{"encoder_arch": "transformer", "model": "contrastive audio-text model", "embed_dim": 256, "encoder_mlp_ratio": 4, "encoder_fused_qkv": true, "encoder_layer_scale_init": 0.1, "encoder_num_experts": 8, "text_encoder_layers": 10, "text_encoder_norm_position": "pre", "text_encoder_activation": "squared_relu", "text_encoder_bias": "qkv", "text_encoder_parallel_block": false, "optimizer": "cautious_adamw", "warmup_steps": 370}
Rows from block 7 of the text encoder, named by matrix and row number. Rows with one number belong to one neuron. Each number is 128 + 32 x the weight over the matrix's rms, rounded and kept within 0 to 255. All counts start at 0. Numbers have three digits each.
# fc1: MLP up (text_encoder.blocks.7.mlp.fc1.weight, 512x128), inputs 0-127
# fc2: MLP down (text_encoder.blocks.7.mlp.fc2.weight, 128x512, transposed), outputs 0-127
fc1.160:142129156124140133167120161120101113109103118120083171181147159167179078150120125113107116145113091123150150150131104148115103129144087148114139135144134151130086127162157150151134154141105095129145095097141145095068112166169139092127130129129119110143084151100141086132123112132099156174073108137150172124129048088103099081105126142143095114126102202098166176129106090126174143117143
fc2.160:133141133134136148109075146123155086153148141117131103127111109121111182137111171167096135147129152121090138125115138138147135149150156112105118120137118103133156123134108102133147140128129127107175091064128091148109126113090127159148166084115166081118132089181140142111119152125105122118138128100103136142113099125148076098104114115125161150164090129116133139156162156144144126119209
fc1.161:138165088134151102119138189105110119138114149127128184115133172118120136075111171104119124141122119106121127152083099140128095105082114142191174202084088137163154140165111125141132182074090129163140156100077105126101129151109165105125107112129129165145119101113167147087134141135152104138147102109158093184146124095153123078148160124140129103125151159124108140148204052123143080098098
fc2.161:119133137124126136133125144124128124138135124139128114138128121127127141144141143124145124122135136119127138124134138137127126128143127123117125126137139126115136124128124126141140114139124127125143134110124124113130130124088136127124129145115120116116124133137137137129126129116126122131124126141125101122140139125139126137132144140115124117128135126101120125127120132130118131123136
fc1.162:173097149131126090129127135121142115109119134136132167154150159128125142158118150132103146126139127096145129128132115134115178091117122090131115146104135147132117146120129123142135146112111120133117140134127099103122100136131124107120122102121139119137103116123131109097125130090147124143128137109119152114158112136107147133100108117137125135110138160143123147122145110148155116152132
fc2.162:129119128130130118123127131133114142115136115140141142121142126119142123129099127123105132130118124128127138132125118141139135131136142135115133130132108142127146116137135127119117128102130136139145109129137128153123130138124145135117124136142119128136136122128126125130108134133147128131109130126140130138125135110109139117134113111126125113116128136116138118133117142135122130129111
fc1.163:164126138102109106157135141089070147099097116151109143118139184144106096131119178078125143137097136102147113122071085161127109122073141088180168151140102198151107120125126154121086128075071149079165129157101138152104137089089108165120161123115105135153118112156180135103173100156147099145092101120124126138126163113157166103153161110189128160136147174166154181134159119114182076136068
fc2.163:096109138170105072113101119140096116151152099160164087144124065140144185125174103117187134131103084121103121135164149145125141182149128124146100101143087098163137067076121100098109168166131109183148106144098171138151147154139127171115162140150150126146121122106118112139145161103120169107121157122098055127134157171135189153130131096147102129092120110147122094118124119133091117140117
fc1.164:154123126146107112138079159117139157118117149133082127122121160121099141137085106124115126150112096107125134155125127111111125098122125126131090144124154114170172111153141132135143113159095129099118136121087101093065179121129161148140139074067100173170158110170134151099139112109108124170107081092193146137090137152143148107180114091141150182156123126092126148152110153177099120172165
fc2.164:164106136113138115101133156142107131104106145129095116143100119141123129111154099144136076125165113181145124099150056158129151125140126145135157110129125186118109123133127090087146129178095132140123105103111117139131109085164119091103128117163171119130130136155147155147119141141133125109135115155108168144164125102127110205054152111104134093145109136105114140168149110074187144127156
fc1.165:126161109116101107104135134123090196140141116123158174102152146167114157103064127070123182149117109131146141156113149084128150053018101178200161166065093113195184187085077206164115162082099129161094131183095089081052146164174135153164076120134093146175148103079115134120084141137185108156156142075153149159122167115102175114166150137142114164152157082146126133068120138163082073133095
fc2.165:113133094162097118139106177123096126110135153118117105127086144070109151105073129134060120114119131146102101119103165148171114108176160110112174135102163109101153112192159127174087086166124142145094156097123123135107125157181168198107156124104084176136144102120103114131144134144176080100114126125169143127114127119076083140123116115085177115106148147055141137148146132143144140154167
fc1.166:103091167081124097170135124145144179135138131117116226133161139195139128108119140064158114134119131095151203159145120146105157099125126116116106115126097168127198143140099115181132140120137078093173160145094114094130175148074143048164038115141115135111125125178125161119079138115121133166086119130126115136131133154137150124108098115177125124099123147144169126056121092144099077123132
fc2.166:140149110137138196107162084145170092144138135130079092076103113134134115172159157156148179183156141111121117124212142113126044182137103051130091115124162094145103152156143115147121076141175131043146096076152162119119167196109186121131127137136153089082140148107144134102125045096069173128083114099095117140114070118127120101122169133133126125195110096121129145149141161114174136165133
fc1.167:121114092064119167128158163063157202103067120142109185233124148127111156108074158104112121187119122115185078139127076093136142097131125170135108113128134120125198141158165165156081172114147106119140125108123120133111145147156091096125090054098182115161080088093154185100132117144109089128144078086139100162129068117094074123045176148122113138143145144133179227150201093109143134102125
fc2.167:124198128115077204179162075149076126138148177143204078154105099120111114123117135155171143141072112106131109114174102130139109113191173116197107063113139120092147105133115178095118164172209122153065142141097135143152093123145131164135105106124170090136122068078150112141140096131154111160108139129178113116143155181141124168163162113105113092093124099133119134133109121085129093111100
fc1.168:162141158063072141053191130095067147131140186205130137111116151098136137101072095167109225162114156179232123097154055171179146119082128149169160054066151126110144176199165214126038111158141157119091118130143103115132141105221219170013050075133172117127151095035246157161058099106255041152044134068205097193107177160042152095097098100113091145128194131134132097119110053105139124149092
fc2.168:118063047092153114061143160028194126122167122092086178018084171114189196094086116105099201088100181255111190194052203078106096125099084170143160133175213159087135194189164124192079082075102095035078089095217183082158173178141159120089045058251131255136192181079129109132091165213123147134103109126140170117103071141027080085110127131052101186080103115056146092142167138131156188183194
fc1.169:123199143077130128054158150113110158137104154133159101149160155190123137131091155136155209154125140176166119120137108150110164149014097112156094108055147132169132197100145194112113185102120120115122107114087050084108161109164134150105099129113094090130097102084180121176106090120153081167126135094135162148123141082112150115132139186183100166199200117136095107053082102128108110130126
fc2.169:090148084125125172176137147110130089123162183117137100146125179074129089076062138167087142054102191124100127120099185140183089093169144086122145111108208173076118162186155190176130068172115099081103171108126137144143165112095185137103122153095131112079134126155116126153072072181104099154117155152232188078099111123117075099154128132099173106140110144030149112133121177114134160154130
fc1.170:119141132099157097137143134114088121146029115135104161102114164105138119158109134079166131146175126170141161137142115146093106160095020162193165159136123164183127141141142079140108100069120134089158132119106060075091116115153183130092068128120118168149103148117176146092140131163165103145066120116108097173180157085164170110173169126116116160137172144147113157124153064129159104161097
fc2.170:142181096096103120154083100074096113179130162060171108133079115147103149051079144139122124162078137190091177185061128161103053103095137156156085061137129142111144099117121181137084231122099092107161099117095147136083137091130070158164135107190091115209135079171195100188119128178142159160123118086160190156091051162135131085152158098128145160139115137103131114150178132097153068160119
fc1.171:163118112110091155175172136112125176080125178078096174217185186131104075056112110118097139111175147124189144133077084048178085015078163167127113120098173198118135138115121220177106146111136115142168160095139078164118128160146100052124068124134145090117082140119142072168082071099159114160169131122211225127069137100106126132124102115126168090106203176139128174122121127123123134123049
fc2.171:109171108129140117110126187098112134152134117113142150115137116155137178133141149124164120128078117182157138172108110130091149110086110198152135133133099129099149112110096118118101174121091155135166145097085132129141112097101112153130098115179127134140127125172145129129135150121115142141127127134109115126175115137147167151153124160112088124122102123088081105116149136109118121116123
fc1.172:214170151087159155081139169150081170071044152125149167075097209084127097073024106146076187127099148158240193107097000212089186095081121099145109094082090177173090223099098115104074125136088140114112137142061098126107102130195141161098091099161120146177148103161130165132122090169202140171133161095141192127127145086092202125096094100190150112165151098191137090093160150176214073218038
fc2.172:163125170109163145162094065107195144116141163205186110071098156126185118145008123132043142181065104163106194099100122147098121119156114109105027147167187152096128045121137195163129043148105071091086219056012160072036183085081119151095140134055064149172151211126138202195154112174162145167038117122180177093144186173128193125172125136174179148115076097068133085162117166117084062255181
fc1.173:146138156131120132122132133133116137130097127129101151136149133140100124121115121128135149149138130143164157172100083144113107125135119123139125118115148129134135135154107109144105144098111111143149131126122120118122100109126140133148092143129115142159105157130145134134123128130143103183161105120135122168164135113114154117133126107123130137129150130138132139120167110128122092163118
fc2.173:131130130123128143123127117103129122132130126138139125129115140123122134130132124137132120140136129135123122122121134132122124134142131143127119132140129127130143125121126133127136107126136131130130121121134134118110124134124128130120146123122124132143131126112128129127131126131125127133116130135129126140127134119136131135124139125123125121118134118122123138140117134114140126120122
fc1.174:136166122091113141167179144060132190121110130164102148114119179208192151127114185125128162213106160124140167167121124121109127076119070169155139127124127199102153158141101174150061134051117126157121125100061133082150115137139118063129060115155081105116099142113179139132121112189131157132131112111101129143152123153097148109120119141099114141124100162109147134108142056107110095136115
fc2.174:132144130115143156149094169104160111101152161095116088148106103073104200119102154131053126121138143160115148115126157135160148145166157134098136130167168120090111143135122123121109119086151146142149129100145105196114076090114064128139181043133126064148115124174145137132149165151123101120185147105097108170096077115123064090077102113160179137159120129098178159142131171160161100099171
fc1.175:141173153153144108170126132137099110104061115097142198180145176103145100159109136109115077152070069113137117148137058134181110113156102117171171123092125149143155083197132118183148112097151122107162142145130110081089100162139129140169108151092114125156094119100097096083161083133147086130111127126161087131159121085148094075160098131163127101114170142161143172131129044103185103097124
fc2.175:134161131140126115128154139138123121113123126131145110145135133125144125141155153120129139135146114104139109130141111126135142143166110122140144138104127114136131134128128145148152148135126110156117129122110131071115098149171132116108141149097126129132074134086122123138152113119127123132134133141123110128145154114139136119133124141137118082109154121135118130122127108129130117109119
fc1.176:159090138140121118140173185090072100096123139071186139186201116115188146090063109078124201163177151167169190119200050209135149170086134074146098174121121127101194093187098136120112169075083105179108149080109082157119105094166184157086030066181118182168066073112138138141125152105097149183105066063180069175192081069083139061149194132187109063160128159116115121097078089119182083078162
fc2.176:119115098161168144181098152153115110130140162138195102119141078107167159120144057162159137098135158190131212111151121185177137240158152101098097137176147104101198151188150107083154101117118127182160087085132066146175061090099124153101136105124096115110124078180107144191098112151110163134146155152152085154171135000120145126099145143097118053145082108129084075137085166069150143057073
fc1.177:142154127112096118131128139113086137122112133100131156143140126142133118115129118106129119110146118128149130158130122142111093118127129124160131115123118130131120126170119136141100146130106133134132148139122145127125132138143147124123097129128103145133106121122139119125128105114143116153110120113151117138132112130117141130147146109137100118120147150122129125099130079110146118105102
fc2.177:127125133127131130127131129134129127126136124127140124133140121130133115126126122134126130120126133127134127127129127124132131127134135124120117127124126126126134129120125129123140128135131117134131132133130131133130129132129119124126128130133139111133116133135123128136123126127127133128133138132130137122131133120133129126127118132136128118123118123128127122125126128123128133115125
fc1.178:088167115169096116151176144184110106144139072064102178100214079112199127095116086107086143109156073128173166183184165123160118154165132127117112112081144107105162129228111093182117117077158052159062145135169137067125110240213183139145039138193086131139067177109082080138146109090161192158094152078177093138169068101070140092158069097158100148093192120122153112047094056131118173102128
fc2.178:056158124169149100149128147130057092201206114120119129145120136073141086070117030108158181057164161064102190142145245219118063182161183074069045098128148110124142166108145113125081123138174124170189094138091163127183196189153247114102085255130032117077112112121123089166000130186121165097116244108161164125078201095098189143193137129158125094024160084123049047096086125143090181184027
fc1.179:110125132113092104097159148145098161133119081132132148177230105212151130108106161154109152158095101163142114195126066063178146106068108162136157120076103118088173087164152120125127129120151086170146131122190126173140121132171100142095108077176141093170092165133117076139130146094183123120080100118178095139137101086091102086138092099102106162102133230124172148112144052102116150094151
fc2.179:187127128113139163079183105070154146105125190154128068111095145144096154151136121151165122162152182157115120074167122137085142136116122135152103118144176131147117175068074209104124129134160180123091115077080119109123144115117090077140133153088130138124188137102194195131103120142104135091147126133050186123145187135129137234053202163114121079160105065108055120174119155119120112152128
fc1.180:169146127083129121086166152062168155061104134148074141154153209192197166152131135102125140159131142118158144121108083132114141146126095147167128127108156187110113177141098165153112132068127117075143113085090119096147171117109102065099055085109145127138119145126180161131125118156086125142145104155078129145134112130123132101078096146182118087129133153128158107119122092110179107092150
fc2.180:172099149105105127189130093115126108106149143115136101132101113105117135152198130146165101121188117103099157097172133154132114175194113143149117129177149159107061153134083113140115138108119154134129091121163127098127080109089059074131149113134142092140172139122175175122158133141065140127165114130066113137145126141167131132061180080155122058139116111176124154179133132124184090081127
fc1.181:191057172078109102088114147126099154101088088105117169179140162154115086108107082140135111133139133105169111146115057174129145133099105062149115096109114154193159161146177115129140144145108078089129115183141089139070167129173122115117119136119161116150121113139147137122108112130151102147106108120139185126142108086115127117107130107138111113142155116167128174119131065104189144133104
fc2.181:130149122126128135135095128092116122135144146122170106133102117114130153119093126139126128124112135140108141142117145128125113134161127142156112111134160119130139148140110156127103163137135116115096123118114143105108132118126136140116130112112131147150143118097149139126133131153124118151134138119132151126121128150135127104132148108141119131111108115094126113135139129125130121133141
fc1.182:111121104135147103120121173096105125109113127140107201126127171113133089103096121105129121114146126128180122137090117139111103125100090136135145148113143135145092179146146156133129127123070114103137136153114133083119166122177167096115118155109134155136068167121146126127072132163145122136128139109152129127113136103135129109124139135125109144121181156129135146115129085139133122139079
fc2.182:088110112142133110157132156121108075162145093144117128123114109110119137108143128150125138118152157096121142150114193120150082136157089147097144140146145105115134130177164128156117125191073109119144161124156182108114150157155181106097142145122118122109132164128149126128112144117088136130101107139150103147091113149139118059152096099098118148094113140076109141126158140116088155100152
fc1.183:105124113131120117131127165104079143132079178125138109154166110162111112097119153081143101158151091165131098160126090099170113108087127166180129177123118155164195068145127109104130124111146136127154216128082106133107115117143129136126142107125116182205087170093165114084143142130203098136079118128140073168162111067125128118149150113144109186131155164103131177105191084092129106123109
fc2.183:110153151169138109180095112146090103157156134155166105121126110116124111133064125139096120149077117088094131129111151171112095111131165117113101123127103111125143078097117152124118158172117132163176154138065159147091117136103132174126161199107086130151121114145131127157117154128141149110097134121156139124108161162169164109183114132138153110103104125113081102130134142134100084145124