{
  "text_encoder_parallel_block": false,
  "eps": 1e-08,
  "batch_size": 256
}
Rows from block 6 of the text encoder of a small contrastive audio-text model, named by matrix and row number. Rows with one number belong to one neuron. Each number is 200 + 20 x the weight over its row's rms, rounded and kept within 0 to 999. All counts start at 0.
After each neuron's rows are labels from the 100 texts, of 14848, where the neuron reaches its highest value: "fires on" is the input token at the peak. Only what is clearly more common there than usual is listed. The data: synthesized solo parts of chorales (CocoChorales). In brackets: how many of the 100.
# fc1: MLP up (text_encoder.blocks.6.mlp.fc1.weight, 512x128), inputs 0-127
# fc2: MLP down (text_encoder.blocks.6.mlp.fc2.weight, 128x512, transposed), outputs 0-127

fc1.349,213,233,203,222,194,183,214,214,206,195,174,210,177,164,188,175,206,241,247,201,246,204,209,182,213,191,204,167,182,195,192,210,175,188,229,204,196,213,186,194,211,182,190,220,200,197,197,214,204,194,227,207,209,219,222,248,214,203,229,213,210,199,210,202,187,207,216,228,170,165,166,189,213,229,192,218,189,228,181,209,181,188,173,180,177,195,173,187,186,175,168,172,204,241,183,202,221,198,162,220,211,213,206,180,194,220,163,199,187,198,218,180,200,197,213,249,217,205,234,239,182,180,183,219,199,186,191,217
fc2.349,186,241,192,204,212,238,208,241,212,189,193,191,218,195,188,240,233,177,188,218,205,225,210,192,244,227,237,200,251,202,200,196,217,193,209,196,172,214,211,197,177,217,207,207,168,224,184,211,224,223,195,197,204,210,210,185,192,211,179,247,171,204,202,192,209,181,203,212,192,192,165,195,183,205,212,208,189,193,212,221,195,173,197,190,166,212,155,188,216,197,199,193,216,198,204,205,187,197,211,178,182,206,209,216,189,224,192,184,254,181,245,170,165,200,182,197,174,184,168,219,188,168,198,192,172,184,169,216
fires on: "4" (100)

fc1.435,219,226,179,203,207,176,184,196,196,164,220,192,187,193,195,197,187,216,183,193,271,218,215,206,218,152,212,192,162,235,229,182,179,182,187,212,223,170,184,186,186,181,179,183,188,172,206,211,206,194,194,213,199,227,198,203,223,225,224,202,183,167,203,161,174,211,218,182,182,183,190,163,229,199,168,212,204,189,192,201,193,178,224,223,183,204,199,199,194,222,168,182,220,235,203,190,162,195,211,209,234,205,194,199,191,196,187,178,228,207,221,211,224,214,199,219,214,167,204,194,202,216,193,217,216,168,244,212
fc2.435,209,235,206,215,215,185,176,165,195,194,227,203,220,221,205,184,190,195,175,168,197,211,211,223,222,189,197,182,220,228,166,209,199,199,214,233,207,176,200,246,171,243,207,190,203,189,203,176,191,236,189,213,200,211,255,158,181,201,185,216,220,178,209,203,196,194,179,195,193,188,183,214,193,181,153,184,197,188,198,185,233,166,228,206,179,207,214,216,226,222,195,215,198,213,199,228,201,229,197,177,195,204,204,169,213,255,215,199,204,219,183,215,204,223,171,218,169,201,185,183,195,181,203,202,226,162,183,198
fires on: "#" (60); "<end>" (40)

fc1.332,205,190,234,199,195,212,197,210,221,202,183,191,198,193,183,171,157,201,221,209,223,234,222,172,215,215,218,196,230,168,195,224,190,189,202,203,198,201,206,192,180,180,172,206,171,237,183,228,227,223,231,212,197,192,212,225,224,226,208,227,205,211,175,198,183,203,176,195,228,212,176,183,189,255,203,210,167,170,224,203,207,206,203,184,188,230,187,202,159,201,181,192,176,184,212,224,174,178,222,233,233,204,201,154,189,214,198,205,189,200,202,181,195,187,185,206,233,182,201,235,202,169,191,179,227,223,173,221
fc2.332,198,234,185,211,222,253,211,169,214,182,204,178,210,206,233,189,188,187,197,176,207,183,180,219,194,169,226,243,191,194,224,208,219,199,186,197,187,186,207,210,204,208,194,205,220,200,195,199,171,210,198,193,210,222,211,199,170,187,190,182,193,191,213,207,184,228,186,163,174,161,228,194,204,180,182,197,211,224,215,149,182,223,169,208,220,167,242,215,226,182,182,202,221,184,208,181,195,210,172,195,221,223,184,172,185,206,166,183,180,186,193,204,227,221,234,165,187,173,205,220,219,210,233,217,217,185,214,232
fires on: "<end>" (100)

fc1.146,220,221,205,188,225,196,180,215,223,193,185,209,193,191,187,188,175,234,211,247,222,188,184,176,198,159,197,205,184,226,179,220,213,220,244,209,214,183,178,177,229,203,162,176,187,180,193,185,212,187,198,217,210,229,215,224,199,221,214,206,228,173,181,162,192,193,225,209,211,166,200,177,184,172,214,216,191,181,160,213,217,218,183,215,184,192,192,238,206,189,180,204,198,209,169,212,185,183,173,213,207,191,216,217,161,201,179,170,194,212,217,214,182,201,180,240,226,170,199,226,191,227,178,162,197,206,182,197
fc2.146,205,175,191,219,193,202,205,208,212,176,179,190,195,222,209,256,252,210,180,216,194,190,205,198,228,205,182,227,224,194,181,224,189,230,207,208,161,198,202,194,209,203,183,209,195,243,212,213,225,222,212,222,211,215,223,224,203,205,213,235,141,222,187,209,192,189,227,207,187,177,172,203,190,196,192,221,205,169,185,187,187,190,218,212,224,200,148,193,217,189,186,200,202,204,192,204,192,176,196,209,165,197,219,234,174,217,222,206,202,204,213,157,191,166,218,183,168,188,178,191,218,162,214,197,162,213,186,205
fires on: "4" (100)

fc1.305,200,204,218,211,219,181,190,215,246,205,184,185,185,208,163,189,169,203,236,201,202,199,207,179,186,194,183,198,189,216,183,234,201,182,237,218,208,192,190,181,201,194,211,175,176,201,196,246,211,162,185,200,239,194,228,216,204,169,184,208,228,200,170,186,201,220,201,234,208,203,220,181,204,211,242,225,182,179,194,196,213,202,199,205,151,211,181,241,192,203,183,193,182,192,195,216,203,183,187,204,189,242,187,198,183,206,188,149,205,184,190,219,188,211,200,231,229,194,196,194,163,220,138,206,191,196,210,179
fc2.305,206,210,193,200,193,183,191,171,232,177,190,194,199,204,215,210,214,224,237,179,195,188,192,240,210,232,221,187,220,188,188,213,182,149,207,218,181,191,199,201,198,202,193,205,186,245,207,257,197,222,216,208,204,204,224,208,210,221,176,217,246,234,173,216,212,230,195,221,202,186,194,202,158,194,183,210,161,164,210,217,195,232,191,177,161,174,187,230,201,184,182,220,193,207,163,217,207,194,216,186,163,224,199,218,201,229,187,210,170,209,204,173,211,172,201,209,216,201,201,199,190,194,175,204,194,177,167,191
fires on: "4" (72); "<end>" (28)

fc1.472,186,225,224,182,188,195,223,222,229,208,151,220,189,194,176,190,212,212,241,223,192,213,186,211,221,175,225,193,219,203,211,179,185,212,214,193,264,211,189,207,194,192,156,216,205,225,204,227,196,201,212,212,176,209,211,263,198,208,215,177,215,176,178,203,191,197,211,197,196,196,199,176,177,193,197,201,215,195,186,195,181,180,179,197,194,183,190,212,169,172,202,200,214,198,182,239,156,163,202,203,182,211,226,206,221,164,205,204,216,202,211,196,194,175,214,207,246,211,231,239,188,189,178,204,228,200,191,173
fc2.472,218,177,198,213,202,220,193,195,216,222,210,192,180,231,218,194,218,168,215,194,146,200,202,221,174,207,167,221,185,232,207,196,191,218,218,223,225,183,182,155,226,206,198,198,201,212,206,191,193,184,201,188,202,209,177,186,206,199,187,205,246,242,192,190,228,188,173,180,234,207,221,195,174,223,233,149,208,190,202,170,225,234,186,220,185,197,221,230,186,227,228,196,139,198,209,204,228,197,184,213,203,197,201,190,191,168,220,185,191,185,168,227,207,186,181,192,204,189,205,172,209,219,201,183,186,213,203,177
fires on: "#" (92)

fc1.193,195,200,170,201,186,184,212,230,215,214,202,208,151,171,227,207,171,203,190,219,213,207,207,185,187,201,234,159,188,205,222,222,209,178,215,191,204,211,197,210,218,186,194,203,169,196,211,241,212,166,198,215,230,217,204,217,215,197,238,183,182,206,186,188,208,197,231,225,170,170,183,217,202,219,214,235,147,189,162,194,181,190,209,205,155,225,182,198,195,192,182,189,221,224,221,190,215,191,220,195,181,218,213,204,193,194,181,220,189,206,182,177,186,215,203,196,221,213,221,223,153,221,186,230,186,152,217,179
fc2.193,179,200,213,216,196,236,214,209,219,203,189,193,201,208,208,198,203,202,218,194,181,175,180,216,195,193,206,208,187,160,210,198,206,156,221,205,183,230,224,194,209,188,197,228,227,195,180,217,208,204,192,177,203,251,203,219,203,167,181,204,195,238,221,201,208,246,239,205,203,192,250,200,178,251,171,217,170,200,199,196,201,200,186,166,191,183,229,207,207,178,168,222,149,216,178,182,175,193,190,216,163,242,187,210,203,202,177,217,182,177,190,193,237,198,197,183,201,182,198,213,171,206,218,212,192,192,177,212
fires on: "<end>" (100)

fc1.45,199,210,207,232,198,193,196,204,201,199,191,223,172,176,205,198,197,215,199,197,227,221,189,202,173,186,215,144,173,178,231,172,181,169,187,187,218,187,178,207,178,194,186,183,191,185,226,218,215,166,169,209,251,212,209,209,191,225,208,195,235,194,176,169,224,212,200,228,178,244,188,159,189,251,219,205,192,215,181,228,207,197,224,232,167,174,198,189,219,186,206,212,200,223,205,195,200,192,198,221,216,222,213,191,186,209,197,190,216,223,203,228,211,187,196,208,210,203,192,218,197,236,158,218,201,167,208,168
fc2.45,171,215,174,181,181,209,229,230,201,210,168,190,205,215,235,230,201,184,196,202,211,180,194,211,203,221,229,219,220,230,209,228,236,172,189,199,155,227,220,204,216,213,191,223,211,187,203,204,168,180,212,211,176,198,195,203,202,214,214,170,168,238,198,223,224,215,209,156,181,166,196,239,209,185,193,222,215,186,193,213,160,201,164,177,218,181,209,204,213,196,195,158,208,195,195,171,197,212,190,188,171,194,206,255,204,189,216,218,197,177,207,190,182,169,208,200,188,218,194,197,181,172,220,227,191,196,213,181
fires on: "#" (76); "<end>" (24)

fc1.368,208,210,231,185,191,171,182,206,223,167,191,231,212,190,218,184,168,208,204,181,228,220,198,234,188,196,208,162,212,188,212,186,208,199,212,231,224,158,159,228,196,183,207,179,165,209,214,192,203,172,189,222,183,220,202,201,185,221,214,188,239,186,169,189,189,226,201,210,159,215,212,190,234,194,190,182,164,200,190,194,216,173,204,213,151,235,222,232,178,238,187,200,211,217,200,205,188,198,202,192,227,260,203,173,217,210,210,199,200,187,179,208,216,187,186,214,223,171,198,187,196,199,185,191,208,182,195,193
fc2.368,242,210,177,207,222,205,194,214,222,193,201,184,173,200,180,217,224,214,232,219,223,165,193,163,229,203,188,207,166,216,176,212,217,221,227,162,170,185,196,186,222,239,200,196,224,211,193,211,211,184,241,192,183,157,219,210,206,222,203,220,170,167,193,207,203,195,206,181,207,184,212,200,171,170,216,191,196,192,204,193,166,211,168,193,198,211,167,183,201,201,221,186,220,206,179,213,254,212,184,211,185,186,204,215,172,169,186,183,202,204,230,217,195,167,216,215,197,215,209,199,232,180,227,182,196,234,175,186
fires on: "#" (64); "<end>" (36)

fc1.225,197,189,176,209,209,209,209,202,205,226,209,226,167,203,173,153,154,222,189,220,195,216,154,174,212,212,220,174,196,215,231,216,192,200,213,240,220,197,174,208,164,169,220,185,180,210,196,214,190,182,172,231,176,226,179,221,223,222,195,190,181,196,171,172,199,220,186,210,202,188,212,181,208,236,184,193,187,214,189,202,180,192,204,228,169,207,174,214,184,195,190,194,214,223,187,243,183,187,189,185,192,231,240,161,187,215,190,192,199,184,196,191,215,184,176,203,222,191,191,229,202,224,161,197,220,199,209,230
fc2.225,224,209,225,241,200,185,194,197,210,151,186,208,190,179,204,157,212,183,214,232,197,200,215,174,198,220,176,206,217,208,190,201,214,231,236,194,213,201,202,209,215,176,188,182,180,189,202,210,194,182,254,209,223,225,246,239,208,219,187,202,202,194,183,213,192,192,193,192,199,205,173,198,222,197,212,244,203,194,201,183,214,185,214,193,174,192,199,244,177,228,211,167,173,217,174,241,180,175,213,192,217,232,196,192,174,189,179,184,190,219,177,208,190,203,210,205,208,179,181,175,175,194,208,176,237,203,201,155
fires on: "#" (92); "g5" (7)

fc1.158,220,218,195,193,195,191,192,194,195,178,217,211,186,191,226,179,205,229,252,213,218,202,227,192,184,181,189,173,166,191,214,216,165,220,196,194,210,224,174,173,200,198,193,174,210,206,203,196,191,190,223,195,216,218,196,209,207,223,221,180,196,143,216,197,184,209,194,180,176,185,175,197,195,219,245,190,185,215,176,185,206,195,224,247,183,179,155,186,184,187,197,192,220,221,215,211,218,177,168,211,235,211,239,194,174,161,195,216,149,209,204,248,201,186,205,225,204,223,213,224,188,217,186,199,216,200,200,199
fc2.158,198,205,186,219,231,155,181,199,237,181,220,202,180,207,171,163,221,204,224,226,195,180,209,225,201,204,194,187,177,228,207,193,197,225,174,196,238,208,191,183,204,209,242,218,189,204,210,207,190,181,192,171,218,213,199,192,210,182,171,204,227,164,223,186,234,212,144,178,207,201,206,200,196,207,235,173,214,211,208,203,153,206,189,212,169,199,211,209,186,224,216,212,211,188,191,189,260,228,190,182,195,192,199,211,190,163,194,178,207,210,199,213,192,180,180,213,173,194,194,179,231,211,208,215,202,239,207,166
fires on: "<end>" (27); "c4" (26); "b4" (17); "b3" (14)

fc1.436,204,186,151,215,231,175,171,198,245,214,186,205,199,188,212,178,155,219,186,196,220,202,201,173,208,187,203,196,194,220,191,231,198,221,225,207,204,176,166,213,202,217,155,166,193,220,237,219,212,202,211,256,201,199,212,200,192,190,228,213,200,207,153,219,193,206,189,199,204,192,194,197,189,185,194,192,185,173,186,171,216,198,221,220,199,244,204,224,183,220,198,198,166,228,188,201,205,196,201,226,199,202,230,181,158,212,232,187,205,200,173,208,229,188,192,239,208,179,178,212,199,218,194,205,234,210,208,169
fc2.436,203,261,184,216,188,225,226,221,208,211,222,193,218,187,210,211,192,194,177,192,199,190,189,227,191,204,224,200,173,204,252,210,204,213,206,194,221,213,199,203,218,184,206,202,201,176,196,183,204,177,192,174,174,198,195,229,180,197,248,177,171,168,223,179,192,206,214,143,181,192,168,169,208,199,242,201,210,235,177,204,188,169,193,216,186,203,206,204,250,186,234,175,214,189,215,199,218,185,157,188,163,208,201,207,211,190,187,174,208,204,218,204,179,195,230,214,193,200,188,220,213,237,202,187,187,205,205,216
fires on: "<end>" (91)